{"dataset": "regions of photos with short descriptions (Visual Genome)", "cond_dim": 128, "text_encoder_mlp_ratio": 2, "text_encoder_head_dim": 64, "text_encoder_drop_path": 0.15, "widths": [96, 192, 192], "beta2": 0.999, "epochs": 8.6}
Rows from block 5 of the denoiser, named by matrix and row number. Rows with one number belong to one channel. Each number is 128 + 32 x the weight over its row's rms, rounded and kept within 0 to 255. All counts start at 0. After the name is the row's rms in percent of the matrix's.
# convs0: first 3x3 conv (model.enc.1.2.convs.0.weight, 192x192x3x3), inputs 12-17, a 3x3 kernel for each
# convs1: second 3x3 conv (model.enc.1.2.convs.1.weight, 192x192x3x3, transposed), outputs 12-17, a 3x3 kernel for each
convs0.76 055 [130 122 146 130 103 119 150 110 130 155 127  96 157 105 118  99 118 145 113 120 144  76 108 128  68  82  90 149 154 133  97 111 103  91  92 109 113 127 178 121 134 142 114 118 105 112 130 160 105 120 147 109 123 123]
convs0.77 137 [127 151 153 122 144 145 128 141 139 116 122 108 141 123 116 120 118 122 123 138 113 115 117 101  98  84  80 134 121 124 139 136 133 137 138 122 100 121 107 108 128 108  90 106  96 124 138 142 122 129 141 121 135 135]
convs0.78 057 [135 122 129 135 125 132 140 127 145 117  88  84 146  88  85  87 106 131 137 153 152  96 124 128 104 111 103 144 126 117 134 100  90 116  91  99 122 111 119 142 143 155 113 144 126 133 135 142 103 120 151  94  91 115]
convs0.79 111 [114 136 134 107 113 126 127 104 105 133 165  89 116 151 143 103 113 123  96 143 140 105 114 117 102 103 120  68  58  87  71  63  66  68  67  75  95  75 119 118  95 114 104  92  89 122 116 132 109 123 120 135 130 137]
convs0.80 104 [ 99 120 130  92  83  81 143 129 103 171 117  90 107 115 127  86 104 140  79 107  99 118 122 109 126 122 104 124 145 153 100  84  90  83  49  68 107 119 151  93  89 106  90  90 101 136 155 186 121 130 129 120 118 124]
convs0.81 051 [142 141 146 106 114 117 114  93 117  96 113 111 135 111 100 105  99 108 144 144 141 108 119 131 101 100 115 134 118 127 119 111 105 114  99 116  90  90 135 124 130 141  98 122 132 114 115 130 120 130 131 101 112 125]
convs0.82 059 [ 85  66  85 137 100 110 164 147 165 136 135 126 119 106 146  83 119 135 149 150 159 126 124 125 128 120 109 145 154 142 129 119 124 123 111 111 128 113 139 146 141 150 156 155 135 100 110 142 100  95 125 111  99 110]
convs0.83 102 [ 97  84  90 129  96 100 187 153 144 164 145 113 126  99 109 103 121 115  97 113 107 121 146 126 120 129 106 151 146 123 119  99  90 128 106 104  96 121 166  85  96 126  92  95 106 119 133 160 117 115 133 133 129 125]
convs0.84 057 [139 153 155 120 124 145 122  89 119 100 123 117 113  94 120 118  73 106 130 140 126 106 113  98  90  83  75 118 106  85 103 101  92 110 102  94 109 117 130 134 151 153 131 157 155 126 124 133 144 146 142 140 157 146]
convs0.85 067 [134 102 119 106  96 113 102  97 150 100 117  96  79  84 121  71  72 173 113 117 114 133  99  77 117 111  84  84 119 147  89  86 117 121  79 134 127 108 154 143 157 131 154 170 150 129 127 151 123 140 138 116 126 157]
convs0.86 124 [176 138 138 133 142 148 174 164 139 161 190 176 142 157 166 164 134 164 112 122 107 124 132 109 111 124  94  97  93  93 110 100  84 135 143 142 106 101 155 110 108 120 115 119 119 138 138 170 137 154 158 170 172 169]
convs0.87 127 [105 120  98 106 121 113 111 122 116 101 122  91 157 120 102  48  67  75 129 113 116 131 144 127 154 117  89 143 134 164 123 104 152  77  81 108 161 158 156 128 145 142 136 153 106 134 120 103 118 130 131 111 122 110]
convs0.88 061 [ 98 111 120 121 123 134 127 134 152  88 108 119  97  86 128  53  57 112 143 120 125 139 107  99 166 112  94  98 108 129  91  91 108  98 108 122 113 123 135 173 151 128 184 169 149 122 111 140 120 104 126 116 107 124]
convs0.89 079 [ 94 101 101  93 108 106 142 127 122  74 119 108  91 114 122 114  87  83 162 139 127 146 124 128 146 120 109 130 106  96 117 105  79 122 138 147  89 136 163 109 122 153 109 104 128 134 121 128 123 119 111 109 121 130]
convs0.90 064 [150 192 188  95 117 142  87  79  93  83 122 112  87 105 151  86  43  93 115 125 112 119 114 118 136 114 138 123  74  65 133 137 107 148 181 145  51 106 156  84 132 196 105 117 168 114 104 122 100 127 121 107 137 146]
convs0.91 048 [103 113 112  78  86  80  90  85 102 131 151 109 102 115 114 119 105 124 133  89 102 146 113 151 138 124 167 138 136 117 137 133 112 107 124  92 106 120 140  71  98 136  72 111 128  96 107 101  97 112 106  92 101 129]
convs0.92 129 [123  91 107 128 104  95 155 123 136  89 159 127  71 156 142  97 175 133  90  80  75 132 126 107 121 148 125 114 118 145 103 103 128 120  96  90 120 121 167 117 117 149 113  80 102 151 137 165 138 132 140 148 133 135]
convs0.93 128 [126 111  94 135 131 108  95 119 102  77  95 110 104  80  84  81  79 116 156 131  88 134 147 108 147 164 140 110 136 164 129 135 153 103 126 172 140 162 143  87 108  98 121 146 133 145 165 138  98 158 164 124 134 132]
convs0.94 109 [125 129 152 112 104 146 101  97 130 123 138 118 120 125 123  92  98 111 114 130 129 132 146 142 147 157 145 115  89  96  69  40  66  99  79 114 113 129 140 146 153 151 124 132 126 140 135 130 142 134 125 136 128 109]
convs0.95 060 [133 140 142 117 120 124 146 127 132  82 106 116  94  97 108 119 107 108 189 186 177 129 126 127 114 103 107 106 102  93 127 126 106 125 138 133  83  58  83 135 144 156 167 180 173 119  95  99 133 123 127 134 126 134]
convs0.96 159 [117 133 164 111  98 120  90 136 107 141 114 129 159 132 120 164 167  77 141 136 135 140 122 116 105 145 146 106 117 124  86 132 125  77 127 115 103 138  89 100 108 106  69  65 105 120  93 134  87 120  62  72  89 121]
convs0.97 099 [ 94 133 113 122 142 132 126 129 117 107  99 131 148 146 145 103 132 100 150 174 154 127 134 127  95 112 103 114 130 134 136 124 114 164 175 161 107 105 136 154 147 152 150 162 187 106 102 106 151 144 122 110 122 120]
convs0.98 067 [133 139 135 109 106 123 137 136 133  91 122 153  91 119 151 148 149 149  66  84  87 133 155 150 159 182 181 154 128 116 162 146 137 158 155 148 120 158 124 137 141 112 114 135 136 102 107  94 124 151 115 150 180 162]
convs0.99 089 [130  95 114 118 114 125 128 158 169 128 108 107 143 135 150 107 168 185  77  77  87 121 149 130 124 168 167 169 171 144 174 147 117 147 142 123 176 215 203 110 139 165  59  78  92 118 158 152  98 117 143  88  98 111]
convs0.100 085 [117 133 126 106 131 116 119 135 115  70 103 100 104 135 134  83 108 114 127 120 116 111 103 113 127 102 111 108 104 116 135 127 110 115 110  93 144 137 125 125 125 140  91  98 123 136 133 131 122 129 131 127 141 143]
convs0.101 102 [146 158 140 143 144 121 107 112 124 120 134 134 109 142 123 130 127  81  87 147 136 118 164 163  57 129 153 153 113 114 119 117  85 176 201 198 121 127 152 122 130 135 116 135 138 110  99 116 155 138 101 144 148 113]
convs0.102 047 [156 133 112 142 128 140 159 144 155  85 126 155  94 113 131 170 164  86 106 147 154  85 133 140  50 117 136 150 153 125 182 190 172 146 179 133 154 138 128 173 173 151 170 179 159 141 147 127 161 162 109 149 152 113]
convs0.103 071 [165 113 114 103  87 110 107 122 102  72 117 127 153 121 112 159 106 112  62  74  70  88 148 143 132 166 175 181 168 147 191 161 148 128 170 171 158 160 157 124 130 137 106 160  95 157 146 109 127 162 147 129 161 123]
convs0.104 067 [152 173 169 119 137 142 121 106 126  93 107 128 113 109 143 115 118 111 115 144 142  93 113 105  82  88  91 118 117 110 109 126 140 106 111  97 126 130 140 158 170 148 147 152 135 120 132 151 141 151 151 135 146 137]
convs0.105 136 [133 148 114 108 169 136 102 124 153 106 149 142 116 122 103 139 127 112 109 145 147  90 120 124  94 121 150 108 129 113  98 181 176 112 138 125 102 139 119 123  90  79 123 115 137 136 141 141 153 179 126 140 143 139]
convs0.106 090 [116  84 145 115  99 144 156 151 161 165 157 146 168 153 128 151 146 118 147 126  77 144 141  93 142 135  89 173 137 118 165 103  79 189 141 137 141 115 129 114  99 122 151 151 156 133 125 129 115 125 123 120 126 120]
convs0.107 067 [101  94  97 109 138 128 160 199 194  88 108 152 109 118 122 154 142 101 138 145 125 141 136 107 119 126 114 108 109 111 110  98 104 158 177 193 127 147 173 154 159 164 172 193 212 111  88 108  98  95  93 117 112 116]
convs0.108 116 [120  89  93 109 118  73 109 144 102  76  67 124  81  83 119 102 101 130 117 119  91 110 121  81 122 140 140 119  90 120 133 104 107  99 114  94 137 123 132 140 138 161 126 121 120 119 121 139 138 133 149  96 108 139]
convs0.109 066 [162 142 132 148 130 132 136 115 109 115 122 120 152 146 102 170 165 139 107 133 116  72 132 173  74 137 125 154 165 152 141 137 119 136 147 149 121 142 142 106 141 145  89 128 118 174 162 124 125 159 152 134 153 144]
convs0.110 117 [100 125 116 117 132 131  91 109 135 114 120 143 101 135 131 145 141 104 102 139 123 154 135 110 131 151 121 137 124 168  71 142 184 120 169 156 106 150 166 112 142 107  58 101 105 109 130 147 119 164 130 149 120 137]
convs0.111 061 [164  97 123 129  83 122 160 107 131 137 129 135 141 133 133 148 137  99 128 139 104  95 145 139  88 144 142 160 144 117 160 147 133 143 136 155 102  98 127 107 143 162 116 133 123  93 103 124 121 139 139 117 149 126]
convs0.112 041 [164 182 178 144 137 163 170 152 149  83  88 158 125 120 133 180 170  92 132 151 134 104 151 137  70 131 122 137 121  89 158 148 134 172 168 153 130 141 151 142 169 174 131 152 167 137 139 130 156 161 153 140 156 147]
convs0.113 054 [157 182 161 158 144 145 158 152 160 100  86  98 121  95 107 119 151 131 135 184 166 139 173 145 113 122 103 137 123 100 159 163 124 186 193 152 110 100  91 154 150 134 142 148 173 116 112 102 138 136 119 143 140 134]
convs0.114 059 [131 144 134 139 141 121 152 151 168  63 104 144 105 125 140 127 143 115 108 118 108 161 138 132 132 131 130 126 114 145 152 174 169 195 167 163 144 129 114 176 126  63 161 137 150 122 135 133 158 162 102 147 153 147]
convs0.115 131 [106  80  99 131  64 136 122  88 112  63 148 108  64 127 116 140 134 112 124 111 132 124 160 158 138 142 168 171 135 116 105  94  66 126 100 107 157 135 100  82  86 109 109 142 152 137 114 106 126 111 147 150 162 124]
convs0.116 115 [ 92 106  81 133 124  81 116 113 104 110 100 113 136 143 144  94  87  73 100  97  97 106 119 129  77  80 115 108 120  92 114 134  97 103 108  92 114  95 119 104  97 127 137 115 133 134 139 133 136 145 149 151 153 141]
convs0.117 050 [152 166 152 167 157 160 128 143 152 107  95 104 151 135 132 145 137 125 114 134 136 149 126 116 159 131 114 125 136 149 136 153 154 110 109  76 154 147 152 172 151 121 143 139 146 141 150 148 158 177 139 139 141 130]
convs0.118 062 [155 124 116 160 114 119 153 134 142 182  99  99 183 107  90 158 162 158 147 154 147 102 135 118  70  87  70 153 151 128 132 127 120 136 121 105 120  92 127 135 122 101 142 142 142 116 114 120 111 114 109 101  90 104]
convs0.119 047 [172 162 132 114 118 116 131 104 102  81 118 143 121 132 145 178 134  66 143 132 104 102 133 135  96 140 159 139 149 116 144 159 147 132 165 127 116 102 109 132 147 178 146 171 146 125 118 104 144 154 122 126 152 139]
convs0.120 074 [133 163 146 124 120 149 123 107  90 128 140 103 116 117 119 138 118 104 136 155 150 137 130 146 150 138 157 118  99 100 173 199 188 162 179 147  79  88  71 107 127 133 120 118 129 117  97  84 117 106 107 121 122 131]
convs0.121 129 [136 158 132 138 137 122 140 151 129 116 149 152 114 140 154  98 128 127  98  89 134 108 154 119 121 170 125 102  81 116 137 156 134 115 118  87 136 108 133 158 152 135 151 149 159 131 152 135 103 149 137  93  61 111]
convs0.122 053 [104  91  77 140 108 107 149 114 112  95 120 121  88  98 120 121  86  91 170 176 151 156 138 114 174 136 125 130 115 123 141 147 159 127 144 114 112  85  67 152 127 109 148 144 137  90  85  84 124 113  97 129 126 108]
convs0.123 061 [130 138 126 112 100 111  98  94  82 139 135  97 120 129 113 111  76 106 119 128 116 146 129 120 160 150 144 169 149 163 167 165 162 173 167 143  84  86 101 120 137 154 130 138 161  98 106  96 141 130 106 141 142 146]
convs0.124 142 [136 110 163 107 127 129 103 106 139 115 112 133 138  99 103 151  92  92 151 171 151 187 156 126 141 144 133 117  99 175  80 100 182 105 117 169 137 130 117 136 119  99 122 138 104 130 134 143 123 154 150 125 133 152]
convs0.125 105 [147 125 113 101 122 149 156 152 137 177 165 132 149 189 134 121 125 119 122 152 156 146 151 154 160 174 147 154 167 181 154 127 169 158 139 147 144 142 169 150 193 180 138 135 133 116 113 114 143  80 104 132 113 123]
convs0.126 071 [157 125 139 139 124 154 145 115 128 124 121 138 146 120 121 146 103  99 153 154 133  93  97  91  86  87  81 110 122 125 132 146 139 126 137 121 101  86  99 142 143 131 150 163 158 114 115 129 132 136 144 128 138 145]
convs0.127 059 [167 119 107 106  86 153 119 113 107  82  96 154 121  99 121 148  38  54 165 169 128 105 117 107  66 115 149 142 108 107 143 128  89 153 153 192 127 111  99 117 136 144 113 141 125 124 113 113  87  96 115 113 119 136]
convs0.128 129 [ 77  92  89  97  86 110 128  80 147  84  98  91 149 130  85 152 129 135 107 116  90 132 102 120 119 126  91  89 133 140  94  85 133 115 118 139 149 123 142 131 159 143 116 142 156 154  95 143 156 133 123 137 134 127]
convs0.129 097 [132 113 110 143 119 124 134 122 109 143 115 132 144 118 109  98  85  77 186 197 176  94 104  98 113 117 104  91  99 101 125 125 131 114 109  90 120  84  90 146 149 156 189 191 191 129 111 113 135 120 133 134 125 126]
convs0.130 125 [117 111 118 129 106 119 132 107  82 157 152 119 142 158 126 139 117 104  92 113 132  71  85 100  87  78 100 119 162 109 154 162 140 126 131 130  91 101 106  83 120  95  63  71 102 144 120 111 141 162 120 135 142 114]
convs0.131 134 [ 80 131 109 103 218 158 163  84 117 127 145 130 109 147 118 125 100  93 111 141 144  80  87 150 144  59 116 107 123 107 105 136 116 118  88  93 100 125 110  94 210 123 126  79 123 120 157 119  96 114 147 152 144 121]
convs0.132 054 [104  98  88 117 118 117 126 111 121 106 134 114 104 117 118 122  78  84 151 154 127 119 123  97 146 140 147 108 137 161 134 138 156 138 157 147 111  76  95 181 146 135 177 174 149  84  71  99 110 110 109 104 125 115]
convs0.133 076 [100  95 105  89 101 128 121 123 102  63  96 154 110  98 140 108  55 107 127 127 116 116 121 116 151 177 178 127 145 169 112 124 165 133 166 189 100  64  87 149 147 138 135 188 170 120 108 103 104 101 126 103 121 139]
convs0.134 056 [119  86  84 119  96  97 149 139 144 127 142 144 131 131 104 133 122 100 184 168 171 137 124 138 139 130 128 119 131 142 134 118 124 136 141 131 117  82  80 156 147 133 191 172 145  77  55  60  97  80  74  96  92  79]
convs0.135 062 [116  66  62 119  99 109 141 137 157  93 113 135 123 104  95  95  72  92 101 124 131 117 129 129 144 150 116 168 159 157 132 122 153 204 177 157 110  77  61 193 129  87 196 173 150  90  81  94 121 111 101 135 137 111]
convs0.136 078 [104  81  79 149 134 132 137 134 167 132  63 111 120 113 146  97 138 119 159 196 192 129 116 123 135 141 142 164 161 110 160 156 122 150 115  80 110 133 131 136 160 152  97  97 125 124 129 125 125 133 125  90 111 110]
convs1.76 056 [119 123  93 150 143  60 114 101  69 111 112 101 136 150 186 146 119  95 140 174 184 156 196 167  95 131 121 137 156 170 135  90  79 104  83  94 161 133 147  86  89  71  87 100  75 147 149 133 119 142 151  50 106 118]
convs1.77 126 [140 151 167 140 147 154 134 149 160 119 105  92  98 101  81 111 106  81 110 117 128 102 100 110 111 115 117 140 158 144 143 165 168 164 188 197 147 148 145 130 141 143 108  97 116 136 171 155 130 175 156  91 122 113]
convs1.78 050 [136 134  77 152 122  66 151 114  78 142 127 145 157 174 192 159 118 110 166 171 161 147 179 151 114 127 100 145 121 122 142 119  98 113 103  88 103 131 158 102  75  69 110  82  61 109 202 174 148 157 162 121 122 113]
convs1.79 093 [164 176 156  82 134 127 128 129 100  91 110 108 151 150 110 110 155 118 192 171 129 141 150 144 123 161 129 104 120 150 118 125 201  83  51 118 137 122 119 137 121 108 164  89  97 114  78 146 155 118 102 114  72  81]
convs1.80 100 [136 169 136  85 138 137  83  93  65 137 136 134 145 153 166 116 114 134 178 122 154 158 117 142 153 127 126 145 167 206 123 120 175  53  52  97 199 179 150 180 174 171 133  79  71 186 149 161 188 184 171  96  63  69]
convs1.81 048 [131 159 150 123 130 113 127  92  55 143 145 145 146 172 169 156 140 130 135 162 144 151 183 159 116 143 116 129  85  98  92 121 122  98  64 110  81  95 118  60  36  10  71  74  79 108 176 129 158 128 103 153 132 133]
convs1.82 052 [ 87  69  58 121 103  70 137 108  89 129 122 130 124 157 202 154 144 162 154 165 157 168 175 157 124 134 119 186 162 132 138  85  91 108  69  45 125 100  96 129 108 101 137  93 123 148 154 132 167 148 141 136 148 157]
convs1.83 089 [124 111  87 127 147  85  91 103  71 125 161 123 177 202 182 147 162 120 170 182 199 176 177 181 128 140 160 157 152 165 120  84  86  86  72  71 164 124 143 129 122 128 104 126 129 124 132 161 147 149 159  84 124 132]
convs1.84 050 [103 146  96  80 128 105  68  83  48 137 150 130 117 134 171 119  88 101 156 145 153 154 140 143 106 108 134  94  84 158  92  92 135 107 108 155  87  95  74 137  95  65 138 151 126 131 137 108 148 103 108 139 147 128]
convs1.85 062 [ 99 125 117  74 135 133  67 108  94 125 134 157 112  71 143 116 101 120 200 157 136 213 148 139 143 123 155 129 119 123 120 113 140  54  98 157 101  82 108 107 102  69 113  80  72 113  91 150 137 192 165 139 148 151]
convs1.86 125 [146 144 160 134 186 153 113 145 134 114  90 114 117  88  65 124  97  97 141 209 120 172 217 146 125 176  96 117 102  79 128 115 109 123  84 125 119  36 103  80  72 105 120  82 101 101  42 106 105  40 109 100  55 115]
convs1.87 122 [149 151 122  90 111  90 107 150 141 122 110 124 138 146  69 113 105  65 207 156 111 168 112 137 144 130 129 159 117  94 129 114 136  84  84 111 166 153 125   9  50  62 128 119 137 156 153 165  95 168 140 114 148 116]
convs1.88 053 [ 67  94  93  76  72  90  61  73  70 154 145 137 108 138 174 147 132 145 206 163 150 198 158 131 149 126 123 105 109 160  59  93 151  52  84 115 129  81  57 138  88  65 141 121 108 181 163 142 172 140 171 147 141 133]
convs1.89 068 [119 162  95 114 144  90 106 121 111 191 142 129 203 174 181 178 149 144 171 182 169 166 173 147 135 127 113  39  76 122  65  98 107  81  61  85 136 121 112  97  97  70 115  85  77 124 150 135 163 156 149 166 154 160]
convs1.90 064 [163 239 180 135 164 155 101 103 129 152 142 180 186 193 184 144 163 147 132 156 142 147 197 179 152 166 148  48  48  83  73  99  63 110 103  50  89 116 146  65  76  88 110  91 128  69 156 134 116 161 169 138 159 197]
convs1.91 051 [136 131 138 153 168 112 160 147 119 155 123 114 160 150 155 152 144 110  88 121  94 159 181 121 152 160 118 103 103 126 117  77 123 122  75 102 120 132 176  53  85  70  52  81  50 117 128 116 129 121 105 148 171 142]
convs1.92 117 [177 117 183  76  86 106 101 110 169 123 139 145 120 177 144 140 181 169 100 158 150 107 136 134 112 150 139 142 159 101 158 140 132 110 130 122 170 113 158 134 116 147 116  42 132 138  36 172 151  94 165 120  31 143]
convs1.93 124 [109  85  98 154  84  47 101  76  60 100 102 129 195 125 129 111 103  55 152 145 156 105 157 158 127 146 166 123 147 174 126 140 144 102  79 167 155 135 166  47 113 132  81 114  97 129 121 110  37 101 113 135 132 135]
convs1.94 112 [147 136 110 146 150 126 124 152 134  87  81  80  81  80  83  87  74 109 113 143 129 113 150 140 127 152 152 106 119 111 117 157 113 125 123 121 137 122 138 134 147 154 124 127 168 139 102 124 135  77 107 138 109 142]
convs1.95 046 [152 145 105 136 131  93 142 122 102 195 158 152 174 181 201 164 125 120 167 175 156 158 174 160 121 127 115  90  67  97 104  85  92 126 124 114  54  69  95  93 101  99 159 139  95 126 144 147 148 165 162 196 189 138]
convs1.96 178 [125 160 130 180 136 159 125  65 122  61  99   0  76 125 160 181 102 137 150 142  97 158  99 120  89 100 128 109 155 185 111 163 139 174 157 103 156 104 163 128 110 115  91 161 161 142 137 108 109  43 135  71 143 126]
convs1.97 084 [164 156 149 137 143 154 140 162 169 133 128 114 133 142 171 150 163 167 130 144 148 176 178 159 134 105 116  95 102 115 102  91  84 116 119  94  67  99  97 171 131 133 170 164 188  91 164 140 132 123  91 163 144 164]
convs1.98 060 [196 206 201 129 171 174 112 157 126 151 163 164 164 133 163 152 135 136 134  86  88 141  97 133 187 166 199  89  87 116  90  99 142 110 103 136 105 115 119 140 144 124  97 108  86 175 139 149 116 101 109 145 149 143]
convs1.99 086 [145 113 127 180 135 140 171 154 154 135 138 170 209 184 236 194 168 202 100 157 156 117 159 147 152 157 176 154 167 113 130 135  73  86  89 103 163 183 196  80 108 160  23  49  55 112 158 146 134 111 166 134  87 125]
convs1.100 104 [159 177 160 151 156 150 141 148 142  89 108  82  88 111  82 101 130  95  95  74 100  88  76  98 109  97 118 149 164 150 157 162 159 157 177 160 160 182 168 150 156 144 143 124 124  90 114  92 105 126 108 103 111  98]
convs1.101 097 [185 176 175 180 190 178 152 173 144 159 112  84 141 129 141 148 151 114 125  99 100 179 163 175 123 144 177  89  64  49 126 137 152 127 137 136  50 102 135 163 150 127 141 155 159  89  89  96 159 150 112 154 192 167]
convs1.102 041 [144 139 136 123 141 127 171 158 140 149 128 175 152 150 218 141 130 201 151 118 146 179 128 167 147 119 157 118  88 111 146  81 100 158 127 133  98 138 148 157 134 137 147 136 101 119 136 144 152  93  97 119 133 131]
convs1.103 073 [156 129 200 160 141 126 148 172 104 133 158 157 169 179 240 159  97 144 104  55  79  81 100 140 148 159 184  98 121 154 103 105 126 137 118 161 161 116 128 117  51 127  82 176 116 131 106 109  71  90 150 153 146 105]
convs1.104 057 [122 129 118  76  94 100  95 102 101 128 139 139 114 118 164 107 104 125 170 136 136 134 102 126 114 103 133  92 109 139  95 109 145 110 117 140  96 107  81 156 144 103 151 142 135 126 102 105  88  24  42 134  77 106]
convs1.105 141 [100 131 137 122 132 150 134  90  98 123 180 145 125  93  34 179 201 144  89  93 174 115 136 175  82 106 134  79 115 187  62 168 151  77 127 119 136 128 116 181  97  72 134 127 110  86 107 159 212 114  62 126 126 149]
convs1.106 080 [138  95 101 155 136 119 154 160 144 130 102 134 181 143 180 203 176 204 110 103  75 138 134  86 119 119  96 200 210 160 205 223 159 189 188 114  88  86 128  66  79 104 100 122 121 151 145 124 134 117 106 179 173 163]
convs1.107 061 [114 121 158 102 145 144 121 157 143 180 131 136 169 143 172 160 133 166 192 156 109 202 155 118 157 114 102 105 130 131 104 139 169 119 145 151 107  90 123 128 100  87  88  62  68 122 131 131 169 184 149 179 199 162]
convs1.108 112 [106 126 131 144 142 140 129 124  97 161 104 104 169 123 102 124 137  77 163 141 121 157 135 126 123 125 166  98 119 129 110 140 131 111 115 161  72 127 136  98 129 189 121  87 130  79  81 141  74  95 215 112  98 114]
convs1.109 060 [161 153 153 139 137 116 139 156 115 130 117 125 140 150 163 166 142 178 151 110 131  82  79 136 105 123 169  76 123 143 101  64 142 148 166 212 136 123 102 120 105 147 122 153 127 174  98 160  12  36 116 145 145 104]
convs1.110 120 [122 217 202 123 112 127 161 127  99 145  65  62 101  98 167 121 130 133 129 112  91 177 161 116 155 125 138  72  93 125  91 196 185  85 150 143 112 122  93 179 156  97 120  73 134 134 175 119 133 126 120 128  76 112]
convs1.111 054 [148 123 126 157 129 108 182 172 137 126 131 129 166 178 213 145 132 159  77  85  89  95  96 118 114 116 133 131 128 117 152 132 128 140 143 139 118 126 100 111 132 133 125 167 175  85 106  57  86  84  97 146 136 160]
convs1.112 032 [175 180 166 129 127 131 132 150 142 163 135 158 171 167 193 140 122 175 168 140 116 131 107 134 163 137 142  86 111 116  73 110 112 112 161 168 123  97  95 144 144 136 117 143  97 155 139 168  82  86 132 145 127 140]
convs1.113 047 [143 162 166 106 124 174 136 118 153 173 160 177 173 164 198 178 139 156 177 136  97 135 102 108 136 102 122  78  68  67  83  90  88 133 195 169  88 107 120 179 159 143 162 133 107 142 172 171 138 120 130 183 133 117]
convs1.114 053 [119 147 128 114 117 133 117 118 144 119 151 161 133 157 139 104 178 193 153  98  99 204 137 137 197 150 171 153 121 123 139  99 110  90  67  80  87 115 128 201 131  75 167  98 151 105 105 107 213 117 101 128 125 160]
convs1.115 137 [175 210 129 137 182 170  84 117 106 110 180 142 118 164 124  69  79  45 117  79 182 133  75 139 153 138 145 157  80  71 227  72  53 182 126 126  86 132 145 131  84 159 169 124 149 105 113  82 136 116 129 128 141 155]
convs1.116 106 [148 162 168 140 134 158 147 138 119  92 112  99 122 112 105 125 127 102 114  68  92 114  88  99 122 121 128 138 154 125 158 192 154 139 201 179 174 155 175  97 138 162 107 125 159  93 109 101  77 125 138  61  88 144]
convs1.117 046 [128 140 142 113  99 121 110  97 108 107  87 114 121 105 152 135 109 172 196 120 117 154 101 123 151 124 124 113 106 140  93  90 160 114 111 186 120 144 145 159 165 132 151 120  77 155 133 135 118  66  67 183 120  95]
convs1.118 055 [131 143 141 135 129 142 140 143 134 167 165 183 155 137 154 173 145 180 144 109 101 105  84  87  83  84  91 108 117 139  88 107 114 126 164 176 124 121 144 149 129  99 109 144 126 110 173 212  92 111 117 136 140 112]
convs1.119 042 [140 146 136 115 109 104 166 137 129 147 145 161 153 147 202 113 100 157 120  74 132 103 102 147 149 147 150  79 109 146  56 104 136 104 104 121  90 102  95 132 169 163 180 222 182  83 149 166  84  99 115 180 151 136]
convs1.120 069 [143 168 122 174 193 146 163 141 153 107  69 116 137 128 153 139  72 111 119 107  92  74 121 139 147 172 140  42  59  51  43  56  60  62 124  82 100 114 155 102 175 132 199 152  71  86  45 134  26  89 163 150 173 142]
convs1.121 144 [120 179 156  85  83 119 152  86 117 139 125 135 150 155 155 107  91 160  82  78  83 108 120 102 149 174 120 136 122  94 128 113 125 142 147 160 100 113 129 127 118 127 150 105 141 184 198 170 156 127 124 122  43 141]
convs1.122 046 [ 94 121 119  96 131 158 116 149 160 137 120 139 106  98 141 110 103 142 156 125 113 152 102  89 151 119 129  63  75  96  68  58 103  79  68 107 101 134  80 126 168 172 177 191 161 114  74 110 132  60 118 157 111 148]
convs1.123 058 [149 119 144 146 140 141 137 159 162 111  99 132 148 133 146  88  84  86  93  87  75 169 185 110 190 190 156 110 126 160  44  78 123  78  62  80  61  28  71 105 126 112 159 173 157  59  57 103 126 101 116 104  76  89]
convs1.124 148 [100 136 143 109 164 137 123 156 142 118 132  73  89 161  75 150 135  78 140 125 142 157 100 122 149 103 114  78 161 167   0 177 201  62 138 170 113 120 144 119  84 106 112 118 135 125 118 106 176 111  94 149 136 123]
convs1.125 112 [107  76  58 150 177 117 132 126 117 116  75  94 155 147 145 123 127 157 147 163 147 130 131 109 126 139  99 116  90  99 112 105  27  65   8  82  97  56  94  65  52 108  74  70  83 130 115  81  94  76  96 122 115  88]
convs1.126 066 [ 83  91  90  88 116 107  99 113 104 134 132 158 112 113 144 102 110 142 132 118 122 130 117 121 117 105 101 138 132 159 117 123 147 112 100 120  68  64  63 106 116 117 180 185 166  89  53  86  81  54  82 124  80  98]
convs1.127 060 [ 94 120  99 101 127 119 130 178 143  91  89 103 153 101 142  84  50 148 158 141 134 128 140 187 138 136 144  95 100 126  35 104  71  74  61  57 115  77  47  63 115  93 167 197 151  78  45  89  17 108 203  75 122 157]
convs1.128 141 [107 145  96  91 123 142 113 111 129 144  45 131 115 132 213  80 194  96 163 134 114 120 108  86 166 117 157 125 137 167  77 141 113  94 127 102 121 165 165  76 163 144 113 126 146 101 132 141  73  93 146 154 134 118]
convs1.129 087 [ 92 124 106 101 137 117 101 130 134 145 156 147  91  73  87 135 106 145 153 136 133 117 130 115  87  66  78 135 116 126 125 122  89 105  82  68  69  58  63 129 136 148 200 180 171 108 125 140  75  86  96 160 123 139]
convs1.130 129 [124 103 130 114  95 143 134 158 132 122 107 122 134 127 130 121 167 157 123 115 136 114  42  97 116  82 130 138 156 138 157 237 192 176 221 148 123 108 129  69  44  64 133  98 111 126 163 134 144 232 153 108 122  91]
convs1.131 152 [ 81  89 129  77  71  91 117 121 111  90  95 113  88 104  92 119 122 126 135 134 130 135 130 130 132 145 131 140 170 166 132  57 150 171 129 156 107  51 135 139 210  62 131 153 118 149 161 138 135 158 153 131 131 136]
convs1.132 048 [107  87 103  92 100 122 130 118 116 105  81 135 112 128 151  67 102 145  90 107 129 154 165 137 136 139 111 122 122 119  99  81 114  51   0  53 102  81  63 120 114 118 189 185 172  63  48  85 138  84 133 144  99 161]
convs1.133 070 [111 112 124  99 140 114 135 169 135 126 123 162 151 146 150 115  67 112 107 102 130 105 140 155 166 157 143  76  76 101  89 101  87   1  75  48 104 108  76  85  98 128 138 173 115  89  40 128  59 149 194 111  79 127]
convs1.134 044 [ 98  71 100 116 124 127 170 154 146 121  92 140 107 111 165 135 121 187 143 133 112 134 133 117 123 136 112 112  91 124  70  62 111 103  91  79  55  43  69  92 112 129 167 162 134 100  53  92  80  76 102 165  98 124]
convs1.135 058 [ 97  76 139  82 113 116 140 170 180 117 115 142  99 143 123  92 122 123 130 125 103 146 182 155 126 157 131 150 165 183  54  58 133  51  70  91  81  39  50 142 128 114 152 161 158 129 103 150 125 121 136 112  51  96]
convs1.136 074 [131 106  62 154 155 115 127 134 144 123 127 196 104 117 164 117 111 179 166 200 190 147 168 156  87 128 107 113  85  95 127  89  80 119  95  53  66 147 149  80 152 155  91  65  72  62 105 159 106  57  74 105  80 113]